{
  "encoder_arch": "vit",
  "model": "masked image model",
  "dataset": "capsule endoscopy frames (Kvasir-Capsule)",
  "train_examples": 42238,
  "image_size": 48,
  "crop_scale_min": 1,
  "horizontal_flip": true,
  "translate": 0.06,
  "color_jitter": 0.1,
  "method": "mae",
  "mask_ratio": 0.6,
  "loss": "mse",
  "encoder_norm": "layernorm",
  "encoder_norm_position": "pre",
  "encoder_activation": "geglu",
  "encoder_mlp_ratio": 4,
  "encoder_head_dim": 48,
  "encoder_fused_qkv": true,
  "encoder_bias": "all",
  "encoder_qk_norm": false,
  "encoder_parallel_block": false,
  "encoder_inner_norm": false,
  "encoder_patch_size": [4, 4],
  "encoder_layers": 8,
  "encoder_width": 160,
  "encoder_positions": "sincos",
  "decoder_width": 256,
  "norm_pix_loss": true,
  "decoder_layers": 6,
  "init": "torch_default",
  "residual_init": "none",
  "optimizer": "soap",
  "beta2": 0.99,
  "learning_rate": 0.0043,
  "beta1": 0.95,
  "shampoo_beta": 0.99,
  "eps": 1e-08,
  "precondition_frequency": 25,
  "max_precond_dim": 1024,
  "one_sided": false,
  "adamw_lr_other_params": 0.0015,
  "max_grad_norm": 1.0,
  "max_steps": 5900,
  "batch_size": 128,
  "epochs": 17.9,
  "lr_schedule": "cosine",
  "final_lr_fraction": 0.05,
  "warmup_steps": 290,
  "weight_decay": 0.09,
  "adamw_weight_decay_other_params": 0.01
}
Rows from block 3 of the encoder, named by matrix and row number. Rows with one number belong to one neuron. Each number is 128 + 32 x the weight over its row's rms, rounded and kept within 0 to 255. All counts start at 0. After the name is the row's rms in percent of the matrix's.
# gate: MLP gate (encoder.blocks.3.mlp.gate.weight, 640x160), inputs 80-159
# fc1: MLP up (encoder.blocks.3.mlp.fc1.weight, 640x160), inputs 80-159
# fc2: MLP down (encoder.blocks.3.mlp.fc2.weight, 160x640, transposed), outputs 80-159
gate.493 080 [106 170 121 185  92 193 146 173  83 171 137 111  72 128 139 137 149 157 138  90 150 149 131 189 165 115 158  96 150 130  67 149  97 148 147 101 130 126  93 158 175 103 120  68 135 123 114 192 126 161 163 166  99 112 114 198 147 110 151 156  43 102 114 126 128 131 124 207 109  79 160 196 121 126  99 144 101  90  92 133]
gate.494 094 [148  72 149  96 139 176 153 131 106 134 157  93 232 154 113 133 136 123 179  80 132 148 130 110 184 151 172  95 126 113 114 168 175 177  96  96  91  92 110 121 109  91 123 180 136  92 125 168 124 124 142  92 136 166 129 132 141 100 135 140 144 171 146  50 150 123 112 157  84  77  93 137 124 135  81 102 147 120 123 133]
gate.495 093 [151 111  91 159 132 117 158 154 163 136  96  96 182 161 142 119 119 100 161 151  94 111 134  99 111  74 220 123 173  81  87 163 141 160 200 109 169 132 137 138 134 112  91  29 128 143 113 112  88 162 121  76 130 154 127 127 169 169 151 203 158 103 113 120 107 135 176 147 132 137 127 118 117 153 136  99 119 215  70 131]
gate.496 095 [ 96 150  79 155 124 142 160 182 110 163 132  96 151 115 100 145 123 133  95  82 111 130 103  61 155 133  84 113 151 176 151 128 149 154 138  91 114 155  45 148 118 221 121 159 131 121 104 139  82  89 155 145 164  81 190 153  98 152 203  89 155 101 204 118 124 112  83  90 126 105 146 109 160 107 155 132 137 120 114 130]
gate.497 105 [109  44 190 114 120 108 139 142 168 134 123  89 142 128 113  69 114 161 180 175 153 101 104 106 156 154  90 130 150 170  84 157 151 118 181 124  93 128  79 200  76 138 148 114 128 154 101 122  74 114 164 111 165 127 124 173  93 109 135 196 135 114 133 129 124  80 130  88 174 181 117 148 110 167 120 121 120  66 133  86]
gate.498 102 [159 152 119  93 110 173 158 139 168 154 119 150 136 151  90 120  44 130  91 125 142 162 133 178 126  99 109 200 135 169 153 122  77  92 147 162 181 133 166 129 185  59 135 160 125 158 107  88 155 133 125 149 129 111 192  77 159 111  83  42 182 104  99 153 129 132 111 130 159 110 132 119 110 170 148  96 118 129 122 132]
gate.499 108 [130 131  53 149 109 211 120 130  98 140 131  59 130 119 153 128 139 127  74 148 114  89  80 129 129 139  87 110 137 111 132 172 103 151 150 115 144 134 147 160  75 123 120 104 116 128 146  97 137 140 138 111 196 142 118  77 146 126 171 104 116  94  85 129 150 163 144 177  90 140 114 135 121  87 149 150 131 129 100 147]
gate.501 100 [130 130 167  90 189 104 148  82 132 167 140 154 100 138 121 146 185 167 136  96 111 107 129 146 105 180 145 147 112 111 185 146 153 172 127  76  81 140  92 134 133 149 115 133 130 141 123  63 146  86  82 135 112 129 154  89 102 145 167 163 185 116 137 134 121 176 128 210 126 138 161  73 108  86 129  99 135 154  63 115]
gate.502 098 [ 99 123 106 165 149 153 110  17 169 105 173 147 150 141 132 190  72 169  98 127 127 133  98  87 120 122  74 142 129 141 151 135 109 173 182  94 162 139 142 173 118 147 137 105 146 112 112 128 144 125  99 117  69 103 173 115 140 104 147 107  89 140 167  57 141 161  84 116 104 147 155 137 151 154 128 123  89  93 141  97]
gate.503 155 [117 145  42 167 103 100 159  93 161  87 161 143 150 141 133 117  96 112  59 139 155 141 133 142 111  91 156 164 226 142 145 160 103 109 130 137 160 125 132 154 117 111 112 141  93 163 160  96 133 144 120  98 106 178 136 151 123 198 210 141 114  96 115 131 177 158 143 100 191 146 165 140 124 135  92 134 111 145  88 154]
gate.504 099 [ 82 167 128 152 138 139 163 162  84 103 100 110 161  64 177 120 119  70 119 124 117 141 122 185  81 176 183 134 132  95 144 141  99 113 144  79 122  89  98 126 152 126 143 137  72 145  98 122 133  95 155  91 117 127 133 147 129 131 121 101 110 118 140 113 140 112 131 110  89  70 128  94 124 155 114 156 148 101 154 133]
gate.505 107 [109 112 172 123 159 140 125 132 141 124 166 149 161 128  96 150  89 152 119 117  14 111  82  82 131 123  65  66 205  54 163 128 137 160 119  93  92 133 147 136 140 160 135 155 163 105 147  94 157 125  76 199 130 140  73 132 150 149 106 112 150 117  87  92 125  99 167  99 139 171 111 109 132 204 135 105 126 120 154 117]
gate.506 079 [168 148  90 123 177 140 135 204 155  89 142 176 118 106 111 113 163 180 119 100 150 151 130 130 106 123 126  79 108 134 108 188 116 120 122 138  90  86 105  90 130  59 136 127 126 150 137 138 122  93 165 121  97 120 131 153  92 163 138 155  91 127 154  96 108 117 110 132 185 143 165 113 137 160 187 118  84 149 135 191]
gate.507 093 [134 145 110 122 131 178 106 144  88  83 162 116 123 135  76  87 147  83 115 113 106 136 141 145 209  76 111 167 136 163 128 164 179 128 148 143 105  61 142 112 165 147 108 160 107 111 175 182 121 108 164 118 105 173 113 155 136 106 111 154 138 115 151 127  96 136 139  71  85 176 128 161 162 147 179 132  78 193 121 106]
gate.508 092 [104 108 127 109 125 116  81 124 161 145  90 197 168 132  73 136 161 111 158  70 133 140  83 100 127 153  99 117  85 122 111 124 163  93  91 109 128 154 196 165 138 139 181  58 157 144 132  81 146  93 176 168  84  67 112 116 103 170 145 114 101 118 121 128 103 157 121  71  97 193 103 134 170 101  99 156 111 128 117 145]
gate.509 152 [114 148 136  74 132  67  57 134 152 140 129 122 136 156 115 124 172 113 148 111  92 114  78 112 153  89 139 122 127 190 142 181 181 175 126 164  62 169 136 127 137 160 116 103  32 110 103  88 141 112 111 123 116 123  95 101 107  83 166 136 138  53 215 110 126 113 127 133 124  75 110 173 123 103 178 169 114 155  70 126]
gate.510 123 [ 85  81  92 198 144 152 188  99 120 152 109 111 116 189 144 165  88 170  35 149  90 157 104  94 144 167 114 140 187 157 192 106 115 142 167 148 137 120 121 188 148 139 198 142 139  62 147  86 133 122 113 157 133 132 162 103  99 113 194 127  51 120 147 145 173 144 147  84 188 136 110  95 128 125 154  95 119 136  86 147]
gate.511 075 [148 132  99 167 109  74 102 227 123 114 124 126 202 140 165 116  96 134 137 127 118 103 156 151 120 219 127 190 108 141 157 155 103 120 123 132 111  58 123  96 161 108 215 112 184 164 134 110 109 111  80 121  70  91 100  47 134 130 163 183 177  83 160 158 130 108 116 150 118 119  94 153 130 142 119 100  94 112 121 177]
gate.512 092 [124 135 121 107 132  91 114 107  44 146 137 157 167  87 103 139 159 120  99 183 142 183 184 134 129 152 122 167 135 102 136 144 127  95 140 102 134 100 133 131 138 154  74  93 144 131 112  88 176 121 198 106 112 127 147 125  27 126 102 177 118 187 152  35  76 135 152 127 143 158 133 119 104 105  97 112 154 127 107 111]
gate.513 083 [142 125 168 145 109 150 146 151  84 178 108 142 110  87 142  99 157 111  67  93 189  93 160 173 130 141 122 127 141  79 149 150 158 172  99 146  88 128 182 150 127 100 125  61 117 178 113 123  87 138 119 164 122 120 184 117 136 117 125 163 158 124 163  78 139 102  92 168 146 132  96 136 154  92 139  86 108  83  87 152]
gate.514 079 [159 117 125 151 105 149 101 135 159 166 116 134 157  99 120  86 124 153  90 125 198 117 137 185 120 141 124 105 136 108 158 207 120  84 120 128 118 168 113  86  91 141  49 136  68 117 131 122 130 165 174 200  68 114 188 135 117 111 148 155 182 156 111 117 172 132 145 116  81 142  89  99 157 114 163 197  41 130 132 130]
gate.515 118 [107 113 118 118 122 137  90 100 117 138  95  86 137 116 135 119 108 110 119 119 118 145 143 172  97 151 105 130 140 195 177 128 134 105 156 145 142 138 197 142  71 155 147  77  72 196 146  53 220 125 166 138 118 129 132 120 127 127 125 128 135 118 161  79 120  90 185  98 119 126 155 154  94 113 174 102 122 123  76 122]
gate.516 099 [144 105 159  73 101 142 169 155 143 124 169 143 142 146  80 152 116 153 168 166 161 146  93 150 153 124 124 144 145 146 142 108 151 103  85 147 132 142 152 201 160 108 106 130 133 149 132 126 116 109 156 120 139 110 140 128 128 110 142  48 170  96 136 155 159 181 163 139 151 104  80 106  99 157 206 182 195 126 156  90]
gate.517 134 [107 137  72 155 182  90 130 204  98 137 111 137  88 118 129 199 104  45 123 113 105 134 183 146  57 118 133 105 121 108 209 144 100 160 123 103 146 112 171 137 131 152 142 116 154 117 133 146 101  88 127 119 153 127  61 107 124 130 153  65 106  74 150 182 138 208 112 171  96  92 155 103 183 177 129  87 143  80  83  99]
gate.518 103 [ 93 163 105 185 156 150 131 160 125  78 133 146 103  84 133 135 147  97 197 104  99 111 121 141 155 158 203  80  90  54 135 123 120 123  98 139  99 107 128 132 168  85 149 144  80 125  61 124 156 144  98 171 130 152 129 139 127 106 181 119 152 103  91 146 107 135 161 123 180  92  77  71 103 122 102 118 120 115 140 168]
gate.519 096 [137 155 133 130 154 113 102 144 122 122  91 107 120 148 119 175 102 128 142 153 111  88 153 112 118 128 185 115 106 170 188 109 110  96  42 108 137 132 161  96 146 124  99 183 135  92 115 137 128 138 159 169 136 178 141  88 118 128 100 129 106 165 108 124  82 113 203  70  67 167 151 167 114  93 136 145 153 153  65 163]
gate.520 092 [198 113 128 113 118 142 128  77 125 141 110 134  90  51 119 153 186 171 210 221 178  95 124 153 141 109 107 208  87 112  59 132  86  88 153 109 109 159 105 132  96  98 131 169 180  32 173  95 110 160 118  89 129 138 141 136  91 100 166  80 154 141 147 119 105 138 157 157 140  73  87 130  88 100 116 115 171  82 137 114]
fc1.493 073 [104 152 129 121 162 186 115  56 157 128  95 155 145 128 145 116 151 118  99  96 104 143 167  82  73 101 104 194 140 160 176 128 130  50 148 183 173 143 113 139 122 121 155 140 147 143 100 169 149 130 101 129  97 113 111 108  41  77  69 165 111 182 181 142 128 128  90 129 134 101 113 102 216 157  99 102 120  88  90 128]
fc1.494 092 [136 143 122 185 160 118 163 111 116 122 176 151 175 165 111 160 134 130 121 119 158 110  55  87 129 157 110 126 148 154 187  93 105 105  88 177 112  91 138 148 102 119 145 144  88 144 151 113 165  92  92 124 196 151 126  95 130  69 175 175  65  94 105 165 132 158 108 130 144 141 149 152 161 119 166 129 111 191 113 124]
fc1.495 099 [133 151  87 115 129 126 127 208  99 108 120 202 133  86 114 102 113 178 119 160 151 159 107 122 148 204 112 186 153 116 158  98 156 152 117 144  82 130 142 133 109 100 124 133 102 150 144 117  92 159  74 111 116 123 125 109 125  64  91 164  88 147  93  70 140 160 157  65 123 195 118 135 137 175 144 142 190 124 134 186]
fc1.496 099 [ 80 156 169 159 123 124 130 116 177 115 102 165  76 125  94 109 149 106  70 108 130 185 120 100  69 119 138 125  78  71 189 112 176 139 172 119 129  91 138 203 136 142 186  81  98 110 185 132  94 144 131  99 102 132  89 172 101  56  72 151  83  75 139 106 143  76  90  88 150 130 156 132 134 140 100 138 135 102 168 161]
fc1.497 099 [125 145  66 151 162 128 153 144 129 184  92 124  90 167 104 125 143 124  97  55  91 102 114 141 133  93 172  72  73 113 200 143  91 166 101  78 147 118 160  97 109  91 126 174 142 107 151 111 137  98 121 153 136 196 143 146 151 117 100  60 129  96  95 126 181 139  94 113 110  86 147 107 172  97 154  86 118 153 110 108]
fc1.498 105 [138 140 151 120 137 123 120 146  71 100  93 110 158 137 139 139 204  87 144 103 120  81 131 100 116 129 116 131 144  37  81 130 154 162 154 121 160 153 126 126 117 112 115 121 139  45 149 106 143 140 123 107 123 143  83 106 115 122 127 151 149 181 148 132  82 143 137 139  99 117 133 207 146  75 111  98 125  65  88 143]
fc1.499 103 [ 97  93  79 141 136 138 102 132  97 153 118 115 163 177 184 122  75 146 173 163  60  94 120 139 140 127  92  70 124 180 129 152 115 156 155  56 124 111 137 153 116 107 140 123 163 124 187 113 171 140 125 106 135 214  90 106 110 152 112  83 139  79  77 157  55 212 146 169 145 167 168 139 120  96 137  96  96  88 114 134]
fc1.501 091 [149 130 186 137 133 167 130  63  87 151 135 166 148 178 111 160 173 164 122 176  86 147 135 142 100 159 133 148 169 147 130 155 172 165 124  85 100  80 106 104 164 147 106 100 150 163  66  86 135  78 131 104 171 149 155 116  80 138  87 149 155 111 158 155 105 117 143 121  95 177 125  62 162 118 136  83 131 175  79  78]
fc1.502 097 [ 81  97 131 179 127 113 133 160 149 164 104 100  60 163  37 152 118 160 122 114 110 112 136 139 147 127 123 159 144  86 124 107  84 145 148 124 137 128 121 143 133 131 114 131  88  90 161 108 137 128  77 152  91 204 136 110 173 154 176 117  54 131 166 154 170 148 155  98 140 165 152 160 160 216 113 148  79  76 128 104]
fc1.503 153 [147 165 156 102 121 112  91 126 101 118  69 139 160 135 172 116 136 136 101  85 179 136 129 175 132 108 177 136 108 101 117 123  86 115 129 106  78  92 120  83 140 147  74 125 168 136 125 193  55 155 139 117 146 170 149 171 175 137 100 164 108  81  81 110  99 193  79 175  78 166 165  85  80  90 144 134 194  75 141 104]
fc1.504 093 [ 84 148  83 133 157 157 160 151 137 169 105  69 115 111 144 101 132 128 195 159 154 134  66 115 104 103 183 107 156 181 133 132 138  97 156  84 142 125 118  85 134 115 149 160  94 146 106 131 188 136 150 116 135 133 121 147 138 141 171  94 170 104 148 102  66 144 173 121 120 145 160 101 163 107  94 142 109  80 200 138]
fc1.505 097 [118 114 128 146 123  85  88 122  92 181 115  58 107 136 183 111 164  99 126 137 182 103 204 199 106 133 179 192  57 192 113  79 113  92 146 122 145 136 123 153 135 138 125 107 136 173  80 143 132 123 136  94  91 111 180 148  75 129 157  99 191 138 113 113 136 137 132 112 112  84 129 186 117  89 144 123 167  82  75 118]
fc1.506 079 [143 143 101 102 157 133 126  91 110  85 186 192 148 116  89 145 144 142 149 108  72  73 133 120 136 132 140  84 163  77 192 144 117 111 106  39 142  86  98 147 150  92 135 113 106 112 159 101 216 121 144 134  76 167 122 113 139 125  98 134  46 165 110 148 141 140 144 147 102 142 193  57 127 160 132 117  91 139 112 140]
fc1.507 095 [140 157 108 115  77 105  45 154 122  75 155 118 127 142 117 107 162  83 136 124 108 176 173 169 204  73 117 134 128 185 166 101 117  79 173 152 168  98 106 130 137 153  76 147 181 130 165 107 164 180 122 108 146 152 105 120 149 117  48 193 126  78 110  88 157  94 145 100 134 133 102 136 102 174 178 190 108 146  90 101]
fc1.508 082 [117 133 192  91 191  94 106 134 211 172 120 159 175 113 167 155 115 107 177  73  85 147 103  74  83  96 156 124 131 147 156 129  94 129 160 126 101 110 149 125 107 125 133 101 113  99 154 128 192 136  82 123 138 141  92  98  95 169 191 144 111  73 160 136 161 101 162  87 147 131 136 111 107 138 105 147 141 103 148 123]
fc1.509 145 [126 140 160  98 111 109 131 182 171 156 130 132 141 159 135 122 135  78 104 156 119  48  57 151  94  90 184 177 135 181 140 108 112 103 128 117  97 181  86  55 157 177 134 105 117  86 121  81 157 154 127 149 121 125 124  93  89 133 122 130 123 104 157  74 116  75  60 117  94  88 108 143 170 110 140 138 142 133 125 177]
fc1.510 115 [149 120  88  72 116 210 117 143 155 141 154 176 112 127  94 194 166 101 141 131 134 136 122  27 156 182 136 162 108  68 157 106 134 131 126 110 192 131 118 185  96 117  98 136  92 118 132  72 128 107 107 183 103 131 142 134 117  87 161 152 149 120 159 182 174 104 129 125 145  93 110 180 131 136 159 196 105 157 126  90]
fc1.511 075 [112  85 159 171  97  81 119 160 119 152 165 171 110 199 145 100 141 109  82 134 126 144 110 104 154  87 134 186 132 139  99 134 120 129 137 148  85 174 105 152 123 113 102 161 122  91 166 153 117 183  97 104 146 101 162 130  93 144 110 133 131 125  97 132 111 161 176 109 213 155 184 139  80 171  85 145 147  90 167 101]
fc1.512 107 [162 134 125 120 118 103  49  98 120 114 104 153 127 182 136  75  95 130 128 155  83 155 104 123  85 109 123  83 105 110  88 124 123 172 186  81 168 116  74 108 163 134 104 128  66 117 151 114 126 119 103 174  48 122 131 132 174 116 167  72 158 154 168 141 155 139 150 106 128 170 134 137 155 165 131  97 147 135  69  77]
fc1.513 079 [125 112 143 121 120  54 135 105 155  53 129 119 146 161 105 213  88 102 124 137 121 108 187 125 131 125 149  82  93 142 114  64 114 150 123 118 164 139 168 146 151 196 100 142 171 120 125  95 144 120 121 123 173 114 118 108  76 198 127 148 153  51 122 164 110 163 126 131 143 139 162  82 118 107 151 151 118 170 137 110]
fc1.514 090 [142 161  95 147 170  79 146 113 204  81 130 116 156  49 131  62 159 112 174 150 192 100  36 167 141  87 190 136 108 157 152  57 166 139 121 135 134 117 141 148 122 155 102 159 157 125 168 144 109 108  85  80 168 164 164 127  97 117 155  89 140  95  95  58 110 115 127 132  79 138  91 159 184 116  81 132  68 133 136 114]
fc1.515 108 [153 120 120 137  87  96 142 172 149 167 100 183 114 156 108 102 119  69 214 156 136  76  94 116 154  88 154  91  93 111  85 121 144 130  33 113  79 126 110 112 149 108 101 173 126 122 129 160  28 150 118 110 144 104 147 195 115 183 144 139 137 115  82 185 157 172 140 159 161  84 107 124 193 133 160 157 125 121 102  97]
fc1.516 107 [154  70 160  86 105 163 134 181 108 108 141 140 117  94  84 140 124 202 138 159 145 183 137 139 117 140 100 134 149 156 121  98 125  97 107 142 148 142 127 215 133 114 106 111 144 105 151  97 115 126 126 103 113 157 119 155 107 132 173 116 148  86  97 102 130 117 156 176 179 120  53 104  78 178 150 166 176 150 119  54]
fc1.517 129 [123 125 130 169  91 139 174 120 117 128 147 152 194 161 116 130 131  56 121 150 224 137 182 129 132  88 143 161 103 134  73 137 114 106 108 134  78 139 155 157 151  97 127 123 132  91 105 119 110 162 150 105 136 142  87 233 153 108 124 193  63  98 116  85  80 112 150  89 152 184 123 130 108 102 132 151 108 149 164 145]
fc1.518 088 [ 99 122 107  53 119 124 131 144 188 131 138 128 156 152 115  99 109 120 105 137 178 138 166 104  80  88  82 111 153 140  86 132 155 136 154 109  78 137 127 171  83 154  84 110 204  86 153 112 118 161 186 124 148  98  91 135 177 123 180 114 127 159 153 101 165  93 114 108 130 183 152 152 157 101 155 128  95 134 149 112]
fc1.519 091 [ 74  95 125 152 140 126 134 125 104 101 117  79 114  83 144 107 108 137 189 188 167 142 151  62 123 154 194 107 154 156 102 153 161 141 137 156 106 135 112 132  83 157 105 141 158 153  78 112 147 128 117 109 100  93 126 125 121 160 127 137 170  72 103 130 139 107 136 158 145 115 149  94  95 132 114 119 133  98 115 146]
fc1.520 102 [160 164 122 142 150 144  88 106 160 115 117  78 114 154 104 135 120  63  75  46 138 115 179 140  77 114  83  62 135 143 166 123 141 120 125  37 197 147 117 163 138 165  89 120 131 161 110 121 156  52  55 156 123 166 102  99 135 175 116 125 131 163 112 117 139 109 105 138  94 115 176 120 131  92 142  99 120 163  97 105]
fc2.493 077 [118 141  83 207 150 156  89  95 151 130 130 160 183 142 106 129 108 159 115 184 149 165 115  86  81 158 120 157 130 109 135 149 150 112 151  91 193 222 115 119 102 184 124 121  90 150  62 186  63 113  91 151 113 133 109  96  86 117  57 178  64 139 155 123 169 172 105 161  74  95 106 122 126 168 100  95 143 126 147 160]
fc2.494 099 [185 121 140 177 108 128 146 138 114 125 150 142  47 107 143 152 140 121 126  92 124 104 167 125 132 118 123 119 107 103 108 174 109  88 160 132 129  75  93 163 166 117 133  93 184 149 123  90  97 121 100  85 151 121 124 115 145 122 117 155  99  92  62  94 134  99 140 144 159 134 124  96 146 112 107 130 166 146 133  95]
fc2.495 102 [137 100 146  94 145  91 109 143 114 116 107 205 165 112 152  97  83 167 145 147 112 133 125 131 199 154 106 165 155 106 138  96  94 165  93 117 118 187 149 110 141 102 163 157 127 229 172 119 106 175  91 110 133 141 134 173  85  96  80 108 131  68  85 125 127  81 148  81 128 156 111  77 139 194 141 115 110 110  98 160]
fc2.496 104 [173 128 152 145 153 171  36 140 107 111 125 140  88 162 146 145 100 111 103  83 141 142 101 161 144 142 128 143  77 148 158 138 121 130 135 178 105 109 122 140 103 131  84 137 162  88 125 135  85 124 129 192  81 120 132 159 135 124 171 139  95 147  85 144  97 135 111 166 135 120 127 207 134 147 152  97  95 168 145 111]
fc2.497 088 [140 126  94 107 139 101 164 206 131 184 121 107  94 182 173  46 100 115 126  84 114 113 163 108 167 162 120 103  66 156 127 139 114 127 130 173 113 148 123 153  80 154 157 155 194 208 112  95 112 151 142 110 132  80 171 135 133 151 104 145 183 134 136 185 113 174 149  79 117 135  99 161 128 163  70 138  71 153 140 124]
fc2.498 097 [140 141  48 140  79  79 144 118 117 109 110 117 111 162 156 123  83  85  88 162 136  97 146  99 157 124 108 202 106 144 170 123 106 105 140 136 136 201 139 156 130 109  59 102 112 148 138  99 121  97 111 118 121 113 109  82 149  91 107 112 198  83 152 120 199 153 120 136 126 124 165 174 100 159 109  62 105 119 123 118]
fc2.499 116 [152 120 196 110 152  96 112 136 121 132 158 146 215 126 133 166 131 138 117 113  92  55 134 183 132 212 124  59  91 181 130  87 139 174 124  98  82 153 124 120 138 156 105 152 123 107 111 128 108 127 114  72  84 128  90 101 116 165 127 135 142 114 101  96 134  64 139 111 135 135 135 147  91 161 176 150 118 134 131 113]
fc2.501 098 [129 162 107 175 141  92 153 154 117  81 163 159 179 151 118 114  68 110 156 148  79 149  87 131  94  66 139 115 167 133 118 101 126 121 147 130 197  66 120 137 122 167 104 133  44  98 111 113 146 151  85 151 201 126 154  74 104 138  80  92 138 124 131  66 113  75 103  98 165 133  81 122 166 160 101 143 122 147 190 136]
fc2.502 093 [133 126 145 123 159 137  97 124 100 107 118 130 192 116 124 147  58 188  85  82 118 145 171 147 129 115 153 118 126 154  84 114 122 115 149 122 104 132 107 170 101 131 111  90  65 177 105 101 114 108 142 141 129 112 112 106 137 152  45 163 138 177 172 103 106 186  89  91 102 119 133 132 120 197 146 202 134 135 127 129]
fc2.503 115 [108  98 159  85 118 148 120 126 127 132  97 135  74 141 112 149  64 122 156 116 140  95 123 119 133  97 173 132 137 145 154 103 137 159 132 145 178 149 143 188 120 187 138 116 103 137 127  90 183  85 118 105 167 178 113 156  86 150 118 118 128 149  23 174 162 136  71 119 136 133  97  94 106 112  93  76 149 140  99 126]
fc2.504 102 [ 79 133 140 108 140  96 213 132  70 165 178  94 110 128 164 118 144 108 109  97 140 160 109 165  96  80 177 100  89 158 120 125 115 146 110 118 108 167  73 134 117 152 135 127 157 157  89 180 135 108 154 118 165 124 111 179 178 144  38 104  37 150 127  89 118 116 177 160 152 156 185  97 131 154 100  76 121 108  59 160]
fc2.505 103 [112 102 153  79 120  73 142 133 147 167 171  75  89 156 196  90 135  80  83 112 166 114 122 123 139 134 126 125  73 109 130  59 178 147 111 142 107 107 170 108 108 153 106 163 137  93 144 147 125 123 154 142 102 149 154 109 113  99 149  83 164  91 108 139 140 128 200 130 151 109  79 154 196 196 113 138 121 124 127 124]
fc2.506 080 [142 105 200 153  87 138 128  43 128 165 155 107 147 148 137 124 114 129  88 161 112 104 180  93 102 154 152 155 140 121 127  92  95 104 187 132  80 115 109 123 113 134 153 102  95 106 138 111  89 168  73 118 118 128 138 153  97 120 175 163 135 122 184 139  76 156  90 172 152 142  69 149 170 114 139 160 125  70 109 104]
fc2.507 110 [ 84 135 100 153 110  97 106 144 118  77 127  58 109 116 142 120 172 156 166 143 137 147 160  90  74 139 175  90 127 130 130 112 113  34 140 124 128 150 149 124 134  77 150 119 117  43 196  90 124 102 131  64 122 136 160 140 103 107 144 131 121  96 118 119 126  95 149  95 183 118 112 110  76 104 141 175 102  84 115  90]
fc2.508 088 [112 145 178 103 134  64 135 110 151 136  77 127 147  37 166 136 155  56  97  87  70 124 127 124 126  96 167 160 183 132 160 169 108 165 181  88 112 104 126 168 115 128 122 122 113  99 162 149 170 189 106 106 122 197 108 138 137 178 161 116 146  56 177 133 134  28 136  84 146 102 157  97 151  90  97 137 106 146 162  80]
fc2.509 128 [119 116  86 179 116 131  81  62  97 174 139 125 141 101 155 136 119 167 114 103 171 211 130 155 173 166  86 146 173 108 113 140  95 121  95 109 162  88 107 180  60 182 185 144 169 114 100 103 112 120 120 103 184 127 114 169 172 139 133  91 172 136  98 144 163 139 140  93 115 186 136  84 125 173 160 104  95 137 179 154]
fc2.510 107 [128 151 183 143  84 112 143 131 128 142 159 120  82 179 108 106 128 138  40  88 137 127 140  81  82 107 109 117 125 181 158 136 100 194 118 108 122 100 132  73 143  81 108 120 162  60  90 136  85 146 123 146 146 106 173 160 136  60 105 138  79 121 136  81 109 157 146 106 197  86 168 104 152 117 113 113 110 190 141 158]
fc2.511 078 [131  99 109 178 138 104 114 179 146 132 169 130 149 211 139 107 144 149 111 112 131  81 100 109 157  74 121 191  93 125  93 127 132  85 114 143  98 175 150 140 139 125 106 138 103 120 140 138 115 153  89 108 131  79 158 112  89  74 118 146  97 108  97 166  91 166 171  82 232 144 183 128  98 147 107 143 154  52 171 118]
fc2.512 088 [128 121  76 108 120 111 120 133 143 158 120 115 112 159 153 142 128 163  56  58 141  82 115 149  69 114  89  92 121 153 116  72 194 180 160 141 123  82  92 137 154 123 107 118 170 159 168 118 117 169 168 122  96 159  98 126  86 188 136  81 147 140  96 132 131 126 155  77 167 141 159 146 137 150 193 140 148 122 107 113]
fc2.513 083 [140 139 160 138 148 170 117 130 106 134 186  99 170 155  67  89 176 125  84 161  92 109 113 151 136 114 122 166 114  96 116 187 149  89 191  78 125  53 151  83 101 142 158 121 115 139 166  96 129  91 144 173 110 154 148 113 104 108 124 105  63 200 169 136 100  99  78 126 141 115  89 145 191  70 110  93 102  65 152 143]
fc2.514 088 [112 148 110 158 150 100 138 132 216  77 114 124 145  61 179  97 130 146 170 137 172 150  62 170 105  60 193 136  97 167 131  65 116 105 150 134 180  66 150 171 103 166 101 133 140 117 110 120  68 110  93  86 145 199 177 137 116 101 134 100 113 111 105  97 108  67 124 102  67 126 157 128 199  87  89 173  99 128 102 124]
fc2.515 108 [140  92  84 165 129  85 131 132 148 154 127  91 139 103  77 127  99 128 101 164 116 179 143  90 154  83 140 139 106 176 130 124 111 110  93 129 152 192 112 177 111 121 135 123 115 139  63 169 124 156 169 147  92 126 162 141 115 143 184 121 129 164  91 157 126  99 101 116  95 121 177 155  90 112 140  81 140 131  97 134]
fc2.516 102 [129  88 132 174 161 152 104 164  86 139 113 136 108  91  60 186 135 171 135 105 178 189  55  62 136  56 155  82 128 125  96 124 125 113 165 121 154 159  78 123 154 106 165 155 108  80 144 133 108 137 107 123 132 178 143 141 120 146 165 121 148  78 104  76 110 114 100 110 155 117 104 138  61 155 182 105 161 147  91 126]
fc2.517 119 [126 195 107 140  94 112  57 229 124 105 128  64 144 152 180 167 141 148  98 108 144 139 101  89  30 126 119 104 103 144 190 138 138 169  78 136 116  75 132 126 124 131 111 129  95 134 232 175 142  88 101 126 136 148 126 136  85 120 139  88  83 156 145 165 154 214 136 159  82 159 112 110 124 185 126 108 144 143 122 107]
fc2.518 098 [ 77 169 101 107 126 206 134 223 147  93 129 102 123  83 129 154 112 119 135  87 123 134 118 132 120 133 145 122 129  99 102 164 104 188  98 119  89  77 139 144 150 116 110 143 110 158 102 139 142 126 157 170 138 139 137 127 115 147 197  74 148 189 134 114 108 101 107 129 118 187  81 100 108 121  75 138 109  95  91 135]
fc2.519 090 [ 94 141 108 151 136 142 141 120 118  55 108 139 127 199 119 181 111 103 109 186 101 126 117 151 150 117 100 134 140 141 147 164 114 172 182  84  85 139 137  82 160 139 130 104 136 111 145  72 157 117 133 122  82 125 163  98 137 133 207 108 147  67  88 146 122 138 108 113 158  85 149 144 125 159 108 161 147  95 131 176]
fc2.520 102 [ 93 103 119 108 114 103  80 205 146 145 150 132 128 119 108  87 101  67 132 127 108 101 172 117 148 169  87 108 118 153 161 162  60 128  85 131 141 133 152 135 130 166 119 129  85 144 190 153 149 131 101  98 107 163 155 135 144 167 127  97 133  98  72 125 150 125  95  99 137  65 181 159 179 162 134  86 107 210  71 136]